From a checkpoint of a small GAN: generator norm batchnorm, generator widths [64, 128, 128, 128].
Rows from block 3 of the discriminator of a small GAN, named by matrix and row number. Rows with one number belong to one channel. Each number is 500 + 50 x the weight over its row's rms, rounded and kept within 0 to 999. All counts start at 0. Numbers have three digits each. After the name is the row's rms in percent of the matrix's.
After each channel's rows are labels from the 100 images, of 14848, where the channel reaches its highest value: "strongest on" is what is common among them. Only what is clearly more common there than usual is listed. The data: microscope photos of single blood and bone marrow cells.
# convs0: first 3x3 conv (discriminator.blocks.3.convs.0.weight, 80x80x3x3, standardized in use, each kernel summed), inputs 0-79
# convs1: second 3x3 conv (discriminator.blocks.3.convs.1.weight, 80x80x3x3, standardized in use, transposed, each kernel summed), outputs 0-79

convs0.28 112:531481481552587585466544421519483429485389508497550480512565491435577504440456505426408579570507424491521450581427528491518523519544594454485559516432558542462446468520506471487514530428494451555456545526479481471604553585509466569495555477
convs1.28 127:463475404524570652392594442386522447467498535506447485513547464528584501437521457418484540553512443452482484514480475442412555585486523542583468447437545547447524521432445468517476436507541492490527469493473536601506506509512487465491502509
strongest on: cell type: lymphocyte

convs0.20 099:582534491568555590488502527462480516442464471431515532457443492444484421534459614531481532491476527468591507613608420439552573486536461517492551521509407544497418470483546542477484455581475463462553457483476526382530470594488472469468523507
convs1.20 114:521558490503517623505379537480531440443497458425493504481463502422511374541552480504482497486444539469480545559487400510571563589468430527506499427441516490579494422440504514462653478517447475536520467549536450471521513509448505457438524519
strongest on: cell type: lymphocyte

convs0.75 101:521514463467515499547485525494538491557545493535522519472494407487482443475492474564538542480502465426504518472539374514613437442502573473538496518498585442591493461421535633484389495502467627523473524433402501556511540499496570530546429494
convs1.75 111:549512502582485493620510539539622492624463472593495498498448501441501438545490480489516565484425481454486567512567463457529434400520502523530467465435557486463518443400482564512501418504511524582481461426409513457497484585469555501443486488
strongest on: cell type: lymphocyte

convs0.60 091:413401501539443533435487529468615467465556483433558525569494559474506464459520480460482484521482398431530526481495354516594500474578497515461462485536496537459469466546513586438525478533471443458535571636530423543495522489464552515534549498
convs1.60 099:467496440513498534507521496438558451544631491408461473453444549496528550467488392562617464490503524426483537506443429454518449512543548517555492421483435449392545450554465557459485451555542460432574507522485454590506511422449562497514482520
strongest on: cell type: lymphocyte

convs0.78 102:609545549531489493533514591472502562508468464539441544453503445479430449516434502420443486514518500392402567543437461508531438480443570500468428512525478414565508529431536622522503511444538568497555475517597505476514501407442474498456563528
convs1.78 090:580579554454512491507593476454498560507447447592409501475483512529496458562468495526475514498406407418447564473535493442572462478416550525528526514427594524473544506470520435477616577453522534547496427504522422486571492461440475417500507519
strongest on: cell type: lymphocyte

convs0.7 096:497490517486594464582429363540484577559539552468523404480515448447480501561501507437522441571444478533459502439550437614437580494565497489461521499584494449580504479518573518468514467542516559596441536550530448500438502490564457528504496460
convs1.7 119:513474482477494489548448564518428513576483503485441585526527530454474561497509478420507509633501478593474530545508519533478468578547462502396491480501477475483425513524579515542510397525383547545543595485495452463460462564637461564488507432
strongest on: smear: peripheral blood

convs0.35 099:564457572488449478471497477540535427489485471501452481469564445567509434461508619478478554575496354476485447477533499557426509484657503514450506462488501538486501462494472461580451477550466508492525537444476439530500600509497622556449564465
convs1.35 101:592494504493457496533520579474542508508457419537436443522607479557406451441479590454445516572488471481543497529476528513468464551614486599554522473455463519443608505461422490534432499530469502482499540572553555429479512499436553528381516484
strongest on: cell type: lymphocyte

convs0.32 136:478553460538569499521496431463529506432533517396504482463548535506474567542454594492496512499400507512459434493472570468603506523530491616412525438514456551426558567443541438476591564569523446430405462520482469426546530480462531470493492556
convs1.32 111:403522523467527511532368424512537488423502455475545493452619619507507605479436545457539468497454455537520420560455532465493482540434561511589519538532452431468536533481516404506512483468548445514414449478448552542538507447457494475513485570
strongest on: cell type: lymphocyte; cell type: erythroblast

convs0.69 087:489465556484548567502475432544532558493480395580445484499481525438470492566565566589499506496459528540406442504535513528434532576512503477404434557478516563435545457503562467454486467458541510582590475469619423474504564458540442493556422483
convs1.69 098:487456603478521487501467498560427482486497541491475437399484419395461493525585509560498442466547472476438512528435441541485525472527521540425429516552532425507446497532552555400421534422473504449522502604540357495427546528505495529509536475
strongest on: cell type: lymphocyte

convs0.48 098:511558512534524535498364454493441555422562487537494425494563463474526586466463491471566573504465456405515498473536484482551501546530531526583460544501533592490548399483568427391543517482449522556438526550471538608503523518476402546496484540
convs1.48 093:451529472558540465448447516541540584406481470497437473477678548459390549488563558466512514569502472460524577585489531528463545466485509460517529530443521475558427540458507451553483529396522483572437464452497583514474544553481438448500515469
strongest on: cell type: lymphocyte

convs0.34 092:450492510460527534495377376550443491542452554525558505535459460527445487458425587501510485456568490432506493493540502491624478519623511430599534464549527533493478478432398477495461470451437564507536560550559515519497464565493465549450468556
convs1.34 112:523496564475545487517343441531483423534393508489482464504490457449514496476555440618460494458606499534541477490510427534522460466560515433597407455480525445573446464549474639454453481529447504517506521493476468504464527579486479494490435494
strongest on: smear: peripheral blood

convs0.61 100:432420495634440540490544551517450511441511500498518513615633506478512585538552495456437554528536423501512461433488523558490562412425524463469462568458424519489406477576460433526559536539538444503482490473507466528486494579540499492522547446
convs1.61 091:445483599553432569505571449479430486468502498442572415527479480517489503426580464458388426470482440535489522434523503429467528452472487541503471568391512514454436544592447367543510494536563469455483442447484457541517505553493476529465570488
strongest on: cell type: lymphocyte

convs0.56 116:521458540421521476498562469534452559442554536504482425524507411428432535547531512486589555466447546503552466512650436462550565475483508442427547488599497494524558512525520403478561579566549490468438419521508454452540486450463486501582530466
convs1.56 104:471554461440504466619441487513525532496536469462533444418577460395481574471524487454607591495433589460484498442636453502511497492512596500459537437544480487624498544458527447474524529572544489505460497474520432491491501517448526515576484470
strongest on: cell type: lymphocyte

convs0.29 112:554422511464557463515518686534484561496501496599512528508511536555506488583430476471504421474444606424497550500532482493501501523454527458495487518460501464501542459474442437534540468428543409486509558548536608481514417452538412439546487460
convs1.29 089:454499485414482489449458558458525479390502558467477490519479508473511463569423567525446486529477529411517572475496577539440519496411521426489550513469517502513590482499491349409600507397506400542458479541570550462498531513490459430485476531
strongest on: cell type: lymphocyte

convs0.42 089:616367523556466543454528520451473468466461485500442515474459474536622514537535518528492421487614541512414511448536448494453560385549511400545460504505556429517483515518583491501573433570515458475539450506473496510394525508497525534534507532
convs1.42 098:579465549536418463503449544463447465473480483565408534516495412466489494550595449553418475482562516585464509494456474573475475462581507449487467472531478448609420549509633513513483512556450491486551480434477482506428500535409588554556530491
strongest on: cell type: lymphocyte

convs0.41 076:611528466506507517528424478524589503561570539519487479514534443470444450602470495572444513536507491500417482394506486555426485507451629461436478504446507449495502480515533399441516523529493500505507555490544479481431548367523467462495412597
convs1.41 088:599573537467496474484470440515528527562604552523495553488496458465529536490528449580538428596520410513452461426567458536447463488504650540421524563513508549487471504499583489492487492457465533467542561512494476419450599444510446490500564585
strongest on: smear: peripheral blood