config.toml
generator_activation = "mish"
discriminator_depths = [2, 2, 6, 2]
discriminator_stem = "deep"
instance_noise = 0.3
init = "kaiming_normal"
residual_init = "none"
beta1 = 0.5
max_grad_norm = 1.0
Rows from block 7 of the discriminator of a small GAN, named by matrix and row number. Rows with one number belong to one channel. Each number is 128 + 24 x the weight over its row's rms, rounded and kept within 0 to 255. All counts start at 0. Numbers have three digits each.
After each channel's rows are labels from the 100 images, of 14848, where the channel reaches its highest value: "strongest on" is what is common among them. Only what is clearly more common there than usual is listed. The data: microscope photos of single blood and bone marrow cells.
# convs0: first 3x3 conv (discriminator.blocks.7.convs.0.weight, 144x144x3x3, standardized in use, each kernel summed), inputs 0-71
# convs1: second 3x3 conv (discriminator.blocks.7.convs.1.weight, 144x144x3x3, standardized in use, transposed, each kernel summed), outputs 0-71

convs0.125:123117129118170072109142121112166130138140130113136123118087168140114135125062153182141123192092146140163114150142138166152081109112151120129142122121149126149140131143150115148116151110126126124125093150117117124099
convs1.125:105134131159171123109135138152175109134144112120169157156117208127102152126112128159124126137072135089142125125159119131112106121181153093146079097182165144110120128135111142109111127127161138130128120123091120113101
strongest on: cell type: lymphocyte; cell type: erythroblast

convs0.100:145158159167112084122148096113119099146121131141147141120123107135134140146119120195098153115149105171090111111147143123092151125117159107132150126129156156137094108123118138151135109138167139102172126119137157097127
convs1.100:110152147120119103106123113115142133116155112121120142152198115155139085143121130118145138113164114122109130093114156142136152133126121114105112132108092151104097150110116105105128088138146098146162153137172066111151
strongest on: cell type: promyelocyte

convs0.93:145132150106144136126158084160086106094118134149177130109131155140078124143121098124082099111141154124103147110135161145135132161106181094174170142127120155150108130145123118141099106116086140117154155137141103089136
convs1.93:136139145109090151124137153141085140103160154160126147124126090161082125112122115139099111134132135140121111146083119101110095126084154116166142118101141168138119125130126174164105121079090135133124107174155127133109
strongest on: cell type: artefact

convs0.140:191102130117106100145113123103126122156125126171125124153119154127135174173160112095110124154102173137140129119128155096130140087110092143085142138133102070104115139169094114101105143145126148126119205127146156117122
convs1.140:174127112121119155151112169153159111128134104160149167146126128114169120145172126113175120150112139117114148107161165118130116112104092126141106148137130116126116119147114120117124159148141114113117195093111165085123
strongest on: smear: peripheral blood

convs0.42:141115149119164154109116136137153126130097126134149136140090058118124124150159133146144119129164095117103138123062128108114132123147159132151076166070097095129146144147115123150119120121152100140088074142113122102154
convs1.42:142123165154161131120136120171168134089128131157130126180101091149119183091107113116128132096137101136118126110116147130139137145150163109133134160119137148153143132130108158120125144143148091172145117089141078150138
strongest on: smear: peripheral blood; cell type: eosinophil

convs0.103:151165149158138133128165133107139155126151092147146123141134101128109156106094142085117145163130133137137090136201160123104160154173056102098142117161152131116111152128134098093115121165124139157108117110162129109144
convs1.103:128141134124135096141127095114138114128135123152123129114096110168128143100132097114122125114109095134129133124163120126150153124148104139130121100137151061144159118134174083175126142147099146117140154092168138124185
strongest on: smear: peripheral blood; cell type: eosinophil

convs0.34:169138110106154101102141128167201156098079166115127102102138096124147126130145146151169119149126120148099167117125123114165125107119176125105140144155132117120104129145179156135176130130147144134146082114145118157113
convs1.34:167124149131177121096174148112139142099084131137121110163140113125130154126133183124122132134131122152099107116095115145179156124101152118091153143132118064147097092109151142120112138148149153133146090138151145134121
strongest on: smear: peripheral blood

convs0.97:111112147122165149130122152145097151129138130100159147130130137117139118116098117182128147112121128094104127130105123136128095139118134129157111182095118150100112086074128167104089145122120130137174121125114130089121
convs1.97:129119176145133135113127154103140105142100143123159140166118205076121143118108097132087098135116115133133124120127117137142103132071166134132127145115101135107089096115120137132097082108109100117153128140121091134136
strongest on: cell type: segmented neutrophil

convs0.33:115146096119112136141147114141094105182139128165106136114179071150131132141130121185141100137131119107155119131126109117104122099143108123149081093156144138107112123164110121138135154094138159134116174117137129115097
convs1.33:129094102085094153144103148112071098120130177112096149114158134102136136166150133144150139141129129098114129131090110075112097107122141131152112142105172124140133121103108140124160133108120118119091145155108107139139
strongest on: cell type: lymphocyte

convs0.131:168108102117103108125150107079128110125173139118114126118169160158105123133108162087148091132107147105156113120188094133122124149170089157141127133159124138109132106134120103097098151104106169127143142142114136120083
convs1.131:095156102133114133130126116120071127157152115113105121129142137125064122126086120117115135120168063096113092109143049138137118118176090140114112130125151125107135161128129091158161123142108106122133152135123107103106
strongest on: cell type: segmented neutrophil

convs0.75:139147133120187131132126122155166121163105110090146116097127118089123143140096136149145143163130121137120121085146146146149091105128156129105111108154151161092097128155136163101117162131119144176115072097131136114148
convs1.75:129125149114155131120141115141149135090135119084165100153171173120106122135135150121164146139108140107090158088139106150108100081161087119163107134179175157108120116105110200097102117143148143156109078121150120124119
strongest on: smear: peripheral blood; cell type: platelet

convs0.45:118126129136144130131142135165140123145110126149119135108147136144123111118106114104083116116092148124107134090112115138113141159173147110118166144162100154135103121122131146112152066096135124133123069140094134124120
convs1.45:115136155130151136127124152131114121166160153135104123126134174134086114121145149122092156143114128114114146147117108119098119125120130113119164093119113112126093086163132122107131100117128160147169098163104099144134
strongest on: smear: peripheral blood

convs0.137:132119151151135087129122111130164108114146109114148111127151101142171105102119156194137091163118134119120121143101169104157118111090146135124108119104153122129149217086106139171092154148157114134170174168125098108121
convs1.137:123120105187116121138141116130106094104131133090091150109170111146150166147127097148145109094133120125166162160140109104149133182080126176128100095117149136122105155098160146128102102118141122110120155115118082102104
strongest on: cell type: segmented neutrophil

convs0.1:121140120137131121137118137134170182141158132113148104098115130118134144163110087121135123162114138116143151133137090170143080147122144142152089127122099155100118132116154115130114152130101137102138183122113106161119
convs1.1:131161124121136134119113138130160138114152160118182123126107122097140170173150117126113124149113107099124144124125110108129103110182175131134115145127137215097094157136122155081095134127142154147163174146129129129122
strongest on: smear: peripheral blood; cell type: lymphocyte

convs0.79:119060135139130120133129144123083079126122105099135115130155107118093104111126128122126144121105157102091145118145137127111109136108141129132121141140150185136148140069090112148117156164164103141138127090123125139112
convs1.79:132135143177096115125138102150108095149160121122116173167155151112068102130144154117137127131154087128132139124130115164070127127119121152153153116149158143130124121076116118116118107106141090118133152140125117125108
strongest on: cell type: segmented neutrophil

convs0.120:125137151123171082109102170155125094151133131108126136115136166109121067106129129104102132168136135078095128098112110179139143143090121139133136140144101148107131177137141093152123124133148114084139105110107122133146
convs1.120:127164095165167121098096148147143097124151146146134084154143143133146124125109145128127147132139092120119108132125117131128119164115153132181122152119135172103107161130121102155078097122105109118131099172122113157069
strongest on: cell type: segmented neutrophil; smear: peripheral blood

convs0.71:104123115124125151112138107106101149130118161156087139140137135155108149147137177071107149116146118130081184116126090145129133113116098115123118145157152127104107164157109126140142117104165144139115156134139173134128
convs1.71:096099120129094125114132103137155108148155161120139102111153109124081139121166128095143128129150096106108174136120126134103114139139112130121092133147107123145135142104115117124144135170106117149108170114160102120143
strongest on: smear: peripheral blood

convs0.83:134129118149106118129136168133134110170121154108126146120106161137154131089121119116124096122129139117130123113091118159115094155097129154145140137117139135162152129149133103153099101128136125126144152153127108148115
convs1.83:129105154122102130149162120138111131181121124098079154123095231123146111142161159120104091144155180133145129180146130120111076109095134137118169100128079113137133121132137103144124118108146158129120139112151111128079
strongest on: cell type: promyelocyte

convs0.0:158116135106166083069164132118154093122126132081122092114115118084150132121109106158154122121110142196122139126129134161139135120113117138135183114096132125109109130146163124143125106124157131152139162185138101117123
convs1.0:145139097127135136101155077117121093120106089120101116159129129130116130112134121170106121131137148167120118166094130176160139116110124129174136088131135121169142171104162151130140109134127144123161132162146131068120
strongest on: cell type: segmented neutrophil

convs0.110:117162122160129110151078094099119128141148127152132128145107120168164134126077141118113143134164123105173139099151141139114131147192106108131156123143127122130134129111114134131159134117096077155170103140140160130164
convs1.110:105131121109121134160120132126114134135114157165126138119132135153152142135169101101147149118129158114124136114129151123123166130172132125117144132110141106128149123163135154104129165173128116168083120157153105134161
strongest on: smear: peripheral blood; cell type: lymphocyte

convs0.114:146114099153156121152123092159181128150079150132104125090112154120141160128088169128157124117145160139138134112081122129135125122082120151151139119134159109155102134140152127124134124117116200112142091115132114116163
convs1.114:156115091162110107123112135143120122152139103107148120134125191124119128128087107133111138133114106154129183141119109144113136131121110181156134174115129137116135156144119136122108087130111191109150120119144120143099
strongest on: cell type: lymphocyte

convs0.123:109137137109113107109110122082094142153117175130099119140111189152145109138192114156147174130153140158121126122133136127161149102106106132144126164074088099150183153133128129094091111139128137141100134162123145108127
convs1.123:126114148093089137145150135132154177122079120165096119109099115122134138138134114150119145114149103148160115121120112125149171116107156129110090165102113070123135132137128122151131164154152133142112114166098092153122
strongest on: cell type: erythroblast

convs0.35:143113111166112130110142149154126128139143094115149152126102156175123110139083122124075107117152095145182144109148123133150137154176088152129112133111144121147067116176119145129178165111151103129127121121131137132110
convs1.35:155129076160086156096128107149116106109147157138175131137148107161127083123127122151119139127143134127151126082143130138095154162187145130176084157120156157138140152140136115117139132104128143116120140175135129138132
strongest on: cell type: artefact

convs0.11:129127093122138113112139153101090090141133132148103113135105116134099100147115162130125151160108124142075178136078129136105086116118154155144147159130083143146112117116162111145151107120153189151143071158126103091122
convs1.11:130152109171083071114094133094089115114121124130103111157144128125091121171179151123145135144142114161124181136116150117107097102124127156126141164118104107123139140111119102118151081132152122119141112136137105136110
strongest on: cell type: lymphocyte

convs0.66:099119125104115119114132135124132111114094135144165116113117065131139082125137087136118194117112116176125126092142164148158169132109117131144119150147090135154186117129135083159152090141139158091138143119108102143144
convs1.66:105114116111138098100145115119137109152113152130124136098150106162130066115117098142133154146139149124102151110190176154105136138085112168119113136133077128133154123118135107122134067130133117121165124090112115183122
strongest on: cell type: lymphocyte

convs0.90:148131109096171127138099167112126121149166141128095116125153106092144130106151142194147121152162147133081120120096140117142185107084149128150093116102095173132104111115165106137120135126113151079111153121164178111125
convs1.90:120107132106161125143115158100128153142137130152110108123119106084133072112112153129117143144144127122127063146129146152120110183071118158135147149098116166125118091097130161139095133140114164130126115126115133139105
strongest on: cell type: segmented neutrophil; smear: peripheral blood

convs0.51:112129140169163149088146122133130088129120100101150128187133124108133134117129104095084125139136124133128140117125104121086135124125145111136122153103165133124090122110129134145159130106183091093157102135146108133133
convs1.51:094120147159155142121152140109136109132164144125144119168108118114123095163144102138136111098134088110157137131126141124108120162109162112126128130094148149128105149116157082142142102152110148127147132175134117122126
strongest on: cell type: artefact