{
  "discriminator_arch": "nf_resnet",
  "model": "GAN",
  "dataset": "microscope photos of single blood and bone marrow cells",
  "train_examples": 194171,
  "image_size": 32,
  "horizontal_flip": true,
  "z_dim": 128,
  "loss": "hinge",
  "generator_norm": "batchnorm",
  "generator_activation": "mish",
  "generator_widths": [64, 128, 128, 128],
  "generator_blocks_per_level": 1,
  "generator_block": "plain",
  "generator_attention": false,
  "generator_upsampling": "nearest_conv",
  "discriminator_norm": "none_scaled_ws",
  "discriminator_activation": "mish",
  "discriminator_depths": [2, 2, 6, 2],
  "discriminator_kernel_size": 3,
  "discriminator_stem": "deep",
  "discriminator_avg_pool_shortcut": false,
  "discriminator_widths": [48, 80, 144, 256],
  "discriminator_residual_scale": 0.1,
  "instance_noise": 0.3,
  "consistency_weight": 10,
  "init": "kaiming_normal",
  "residual_init": "none",
  "optimizer": "soap",
  "beta2": 0.95,
  "learning_rate": 0.00047,
  "beta1": 0.5,
  "shampoo_beta": 0.95,
  "eps": 1e-08,
  "precondition_frequency": 16,
  "max_precond_dim": 1536,
  "merge_dims": false,
  "one_sided": false,
  "adamw_lr_other_params": 0.0003,
  "max_grad_norm": 1.0,
  "l1_shrink": 0.003,
  "max_steps": 11700,
  "batch_size": 512,
  "epochs": 30.9,
  "lr_schedule": "constant",
  "warmup_steps": 1170,
  "weight_decay": 0.01,
  "adamw_weight_decay_other_params": 0.05
}
Rows from block 7 of the discriminator of a small GAN, named by matrix and row number. Rows with one number belong to one channel. Each number is 500 + 50 x the weight over its row's rms, rounded and kept within 0 to 999. All counts start at 0. Numbers have three digits each. After the name is the row's rms in percent of the matrix's.
After each channel's rows are labels from the 100 images, of 14848, where the channel reaches its highest value: "top examples" is what is common among them; "patch colour" is the nearest of a few named colours to the mean colour under the peak. Only what is clearly more common there than usual is listed. The data: microscope photos of single blood and bone marrow cells.
# convs0: first 3x3 conv (discriminator.blocks.7.convs.0.weight, 144x144x3x3, standardized in use, each kernel summed), inputs 0-71
# convs1: second 3x3 conv (discriminator.blocks.7.convs.1.weight, 144x144x3x3, standardized in use, transposed, each kernel summed), outputs 0-71

convs0.142 113:501434562469541597492508441529450441553400481499564511642501387513485586510598457428439554494511469582485581483480529411528505454493509551488460538546543450585529429640460519564578480505497473554448384504552428499563
convs1.142 098:568496477547372473451520476513552469495445461499443533575498428546477501491570429454549474491505561586552629460454542463493579449583509480516439604506504428593450475502511459433603554522458466533457538474398488507499
top examples: smear: peripheral blood
patch colour: pink

convs0.54 106:459504462418537476538476489533585617498468429558555590441502491478477493581527505443505481550540442490608477481483422495513492556539462509443493464597417557455443479537492612510535577471504503437454474472491512567443
convs1.54 092:502460489539542437445570402473629506492490543472499390384496482512439500565503593479485567582555415472467446419520449505520544526591448563461495507523440532532437514538535542537549499585525479471487467434491383521497
top examples: smear: peripheral blood; cell type: myeloblast
patch colour: pink

convs0.94 096:453591568561506502501338467414551519593482510473476417511507464485520573522512474475508430518571483454500475519410497451445501446519543455530550444454439530478539606515441457514513576497541495540587474501461501494544
convs1.94 086:483496521500575551521454534474503498523538536526500435450551497472444530526558429438622506545459484499532498535400488479522510404551488491554467462451443578474391493537491460471506412604515427503480493538537396480443
top examples: cell type: segmented neutrophil; smear: peripheral blood
patch colour: purple

convs0.121 086:489410534345461467472549483481591515555534498561404575477435575513556520483575558600480543521463615557546491490426484542490513448495556481401526467541533507545536493562535534493479474457507588464488539508465529550469
convs1.121 092:507493500449469523561506455495552570502558481456465602445467511444533398476521581454476462621529523488512539528487513480514481441501415598510442447519445432423486430534454458535589575473448558509476538499430473486444
top examples: smear: peripheral blood
patch colour: pink

convs0.108 111:537561566444521522503492519401443509697523555516510561444483520496449503453481542425510486575497548452430492622499534456533494477459483508597635543536477540511465519551447567494490509484466591516500502526481424488523
convs1.108 107:497472492487482438480459539456477520547512557508494411471467463552488563431505566486559510494470442443446537502415416400460532531508498492553443625500502469572538520609402503518483481509533462489522540467525471482527
top examples: smear: peripheral blood; cell type: segmented neutrophil; cell type: myeloblast
patch colour: pink

convs0.26 096:454494474562554542430439518498547486497376524458555455539472444467528468510484459466521464468522518540443586502440456538417433423464633478530485567549473514566534512529496573497607444499466561598552472511546486543531
convs1.26 103:464534469511534476451413515481517534560480443435529495514523554468452513512556471441550452544447493494469468524506529493431387486527503428553525637532476533541534492482451534483461406463527535529508503576446536612428
top examples: smear: peripheral blood
patch colour: pink

convs0.124 084:536487543407529493516484496476459547617477489491459571432443496433529432550553483510526477560392494512472497516485547502518505380587493509413537601540512379430552427557629548507499474487454545484500464521506478577610
convs1.124 089:533482572470619454490460414462353495570465455441467528471559522450490384532497533457541557521522429590460550452407470422497490453472522567430476535509423445476512586594518484552518531493481538539495496498476560498570
top examples: smear: peripheral blood; cell type: segmented neutrophil
patch colour: pink

convs0.50 115:492539570542553482551414428455577471536482450416537537505549525555528554490472489589536472567555528479495521611427494499531496423444501533527557397394421444435493574378535566496510549501460475444558549528514507498456
convs1.50 101:481557518470520496531401480445494433536462508539538518504563587495582650577446490465532446479508535535481443511466539433511639500428437495477581576492480483523408477440498543455479486420501525422420470533525486477458
top examples: cell type: lymphocyte
patch colour: grey

convs0.62 085:512462508480507510483534556543441479472526517539523525564369490498504535492545480497387482464529452484455469557518459496420552537519517467503500520503512568468510504424454551400495542444534462486426481442528509487496
convs1.62 085:448510534461453457563545513457550427477530593529507527525420476512469423437511535449502513487523468408327468520473459464386459509625522505561506484501554575495495518492466447521475455488505440499509595419576473496492
top examples: smear: peripheral blood
patch colour: white

convs0.84 081:462529496481601459448500467473524424556396379429456483485520511571483491606423484490526512582505460450488510496519513528582497508570552492475464501530556522429526398481540446478541428512479461470532449558465469545484
convs1.84 088:436516453449576468537467415468489542468541514542447475500472521608547604495519441512478465476541479535525420498507391493578540424537520528490542480533501513537461479519471573483500439470505495461466476567406509407539
top examples: cell type: segmented neutrophil
patch colour: white

convs0.89 094:496500473513462533554536478483453488474434451488523462458482542590450455428523555517541547461503440562507457510583565526484549546521429431475518574502469422517455500466483549446443540520568530571526407559493525496567
convs1.89 100:482556437521506484454451564501568583440542455500590542471544531521524450459483482588455502464521509482527467455528515582542509554465420460425526469562432423419519470560532389436477510431528489466535523437473600455500
top examples: smear: peripheral blood
patch colour: pink

convs0.28 108:484454519521461454490454579473523408553520589451416454487493517514548481545449434449462467549536454463546547454512493513475470496465501556549531562499544594403449566530528493450509497475537495373472484550499489482472
convs1.28 100:530482440458568486503416607499589446550582609482538502502453556426499443505470509486495459471482380543533486581497549519531394504508485493545460595484609569472428501564440491481436438466560491410477455552521463538459
top examples: smear: peripheral blood; cell type: segmented neutrophil
patch colour: pink

convs0.24 083:556433499469457465409481460455471591486527546612476499518548521481425509548552547535512503476486501479417455438539506461504519548538398530446471465552544525506486554582458580514474556458532519565543636549525590514519
convs1.24 093:552466523437517512480470555559602593380545546508494511530538364454511584499581442498577475439527528567470463488473495473542548517509438513538472483561457470488478550528481561532503576556551529477460591506527504495529
top examples: cell type: segmented neutrophil
patch colour: purple

convs0.132 109:456446545427541524517505441413530483416563465441493433436521506503509555518468448519432451545494539503559415538422488501482509478465587533508574419555502543532519568575523553486493465492494418444443461624519419485462
convs1.132 113:500492506462579522566503532486535466480502448489466451471406529500483511456534508568446474521514561548580483530422506532539444532534599507493546437559448565435524500583527449615537516462466509445491382520564453487556
top examples: cell type: lymphocyte
patch colour: white

convs0.5 087:538538474590473478496548476522545522557531429517476620429425582510521510500512515496470549448490530466496497481514387638443507502446448510475508519558522476511557527489569457560527443516450560531468456398530517537504
convs1.5 090:500445502475420499594497531420443488536518453556473520458515573515585512531514498485461566568529554471508469491568472415525538510430455533457509469504421463367532517478581483558556432493447546512430478454505527554469
top examples: smear: peripheral blood
patch colour: pink

convs0.61 079:544510505514520515502524398514515538501500450504411441491457565485545522515506449543504516526500443468587464476561450565484461479532504568412551557432430493457436560491572539484443531506506529495464461496595522508488
convs1.61 081:499537499469474575494438508543514505449489549478598486455467510520575527428374464590525516527462499472503532409585515542519476478511487440465510546439461352436531616529570541445477512425570573453525526511555497480564
top examples: smear: peripheral blood
patch colour: pink

convs0.85 080:549531606427529451435517436435457524555425533454503507514443504486472571448529565445452530449514370451464506432551484406459476490598472486517428555510452474492468544555532480504399447498536472557495453516545497498462
convs1.85 081:478410530500571462472534457520505496512448475539532479480475528575510586447442505486498410539447430464546554436433448470542491503562373498446417478498460469450491560513485427520450463589526479469458609444532515470506
top examples: smear: peripheral blood; cell type: eosinophil
patch colour: pink

convs0.21 077:542560522461466530547467453482443595476435527551502462496498519497504436468522399379470437532511503432433465476501506468478596425525461456485478481444421576437525525552500535432384466506532547641557550455537508518551
convs1.21 075:521417536501541475427563479436516445482512559508472490406545464547539519513570430465490507505502479419385463505448486522523484380466376473550550514455488590509428548435584541372380527536468438584489553466564527491496
top examples: smear: peripheral blood
patch colour: pink

convs0.127 089:462477516519460479587522469545394463564505552557435561479518542442535539560556489529536516525504554515449489507565524488459612440461502514543564463558523482476593440513564427466430421564471586473542476513471561613444
convs1.127 088:563496463458511437557528433476386508591576625537427507428464548483512429600485557544546578579431494526393453558546516528521497443448569603463519524522536447428542572370474449522496504532512498489496461598478560493486
top examples: smear: peripheral blood
patch colour: white

convs0.101 097:522513465518530575549550477496447555591424503442509548534501497486469553445479544549449496468437497552546419455524429472561547526481520479462499449476401457492641498595516461527487462458449477451456509470507504511547
convs1.101 105:540421503433448489543463513506465518469520478486474500475447507586495644495478546506477506505463472464536465510508543475490418460480500429436576421532399484435556496625526487506570512468382474527473570498560543541532
top examples: cell type: lymphocyte
patch colour: white

convs0.138 097:550547503500514467611513570409487472543514503454494455484419466519434462470433530478591468503512504406476493495549541452486479605486513423526632512472480539572415492514417438501410545531499436579488471531532560487525
convs1.138 099:538521541485457408538551572451527484407480544494419459622388477524478523423495455476464483508462501496492499459559482490380499555579483412510662428482545453510569498476493479476474470481584439544458407487504545551559
top examples: smear: peripheral blood
patch colour: pink

convs0.130 076:443453561432442558558523523501446416469492450542499590439523486562463471505470463418465609537546436506538464495469479430481612499621434573539516482432535546568582467482461470527439474521462557471483519423468501571461
convs1.130 080:460408515436438522504540457438405518521522595563552639461430563516451531467408516553442573531504447430581508534506478458550466534562429551441521504499513430545491504482531426542533390463426516471500528525431503581486
top examples: smear: peripheral blood; cell type: myeloblast
patch colour: pink

convs0.32 080:490522556551490577529542509398385432487518493518497572533620567536417556495507505503495482467523519558532505453530400574483467415497433484544503455488463508461482451534591495521521661486462541503491521512558524470489
convs1.32 087:505569509510463631564505543422414472492500482485466548492473480441477510510517590462501447449458538577548545614462440560495502434513445519502516497517544519481449411461495459501577576510578403469486525463536497524597
top examples: smear: peripheral blood
patch colour: white

convs0.78 088:458505573468477437478485454508438538507467606499520448513504506394572437550461405483509565479506501500479522504491587538487521512523443563454474571421506603474497596499433575534445499528515436522529497510575444476558
convs1.78 079:526483553534442570464481508476555485452537445496458482371515476529500524527455430559481523501524475510558552439472536427526548516549461547466465513418478492449475534582538583486388471508523552458529493575482435560529
top examples: smear: peripheral blood
patch colour: pink

convs0.106 108:523530411633541425521405509593524514434435508454489531491523623455501554473467555524529492605487545485583512558485472585545509502430412517431470448467491403466467581521508493496517495576464466426491511425479419516511
convs1.106 106:506527428472478472515459414507461498487521531480556467493521554519543524556442490550583532552491575427592537522517566531525600434453444537555530488518494380461452560525525459471461509584504573469483514457459602442487
top examples: cell type: lymphocyte
patch colour: white

convs0.86 094:452398506440420520516467563430470552519565581479496473450483576512567467446542497437467495490466515442480505514543516495447492556438541544501532577511446480457463530544536615506453428479472623390494505522474508586441
convs1.86 089:575411465454531479502413551442630485484533564501500473420410508479518459531524481468499445546567362417536515512502499497477469597518557551471367507479388586419447521490548469496473500510537496506517578435417428531429
top examples: smear: peripheral blood; cell type: lymphocyte
patch colour: white

convs0.112 108:531530483462532487438467550517578522470427466461470506489426527540578540568508471467517529488490537494529493438421555521495485447594468428540445441378526606448438417473540494465544670474524536501488482425474527506532
convs1.112 099:558475538488566542410450579491537455442505452475586497463407489504473516509521469469496515519444498514530451499536502556454606431486459486552497447539591585447477478490468497439571508494513463437554528513512473553603
top examples: smear: peripheral blood; cell type: segmented neutrophil
patch colour: white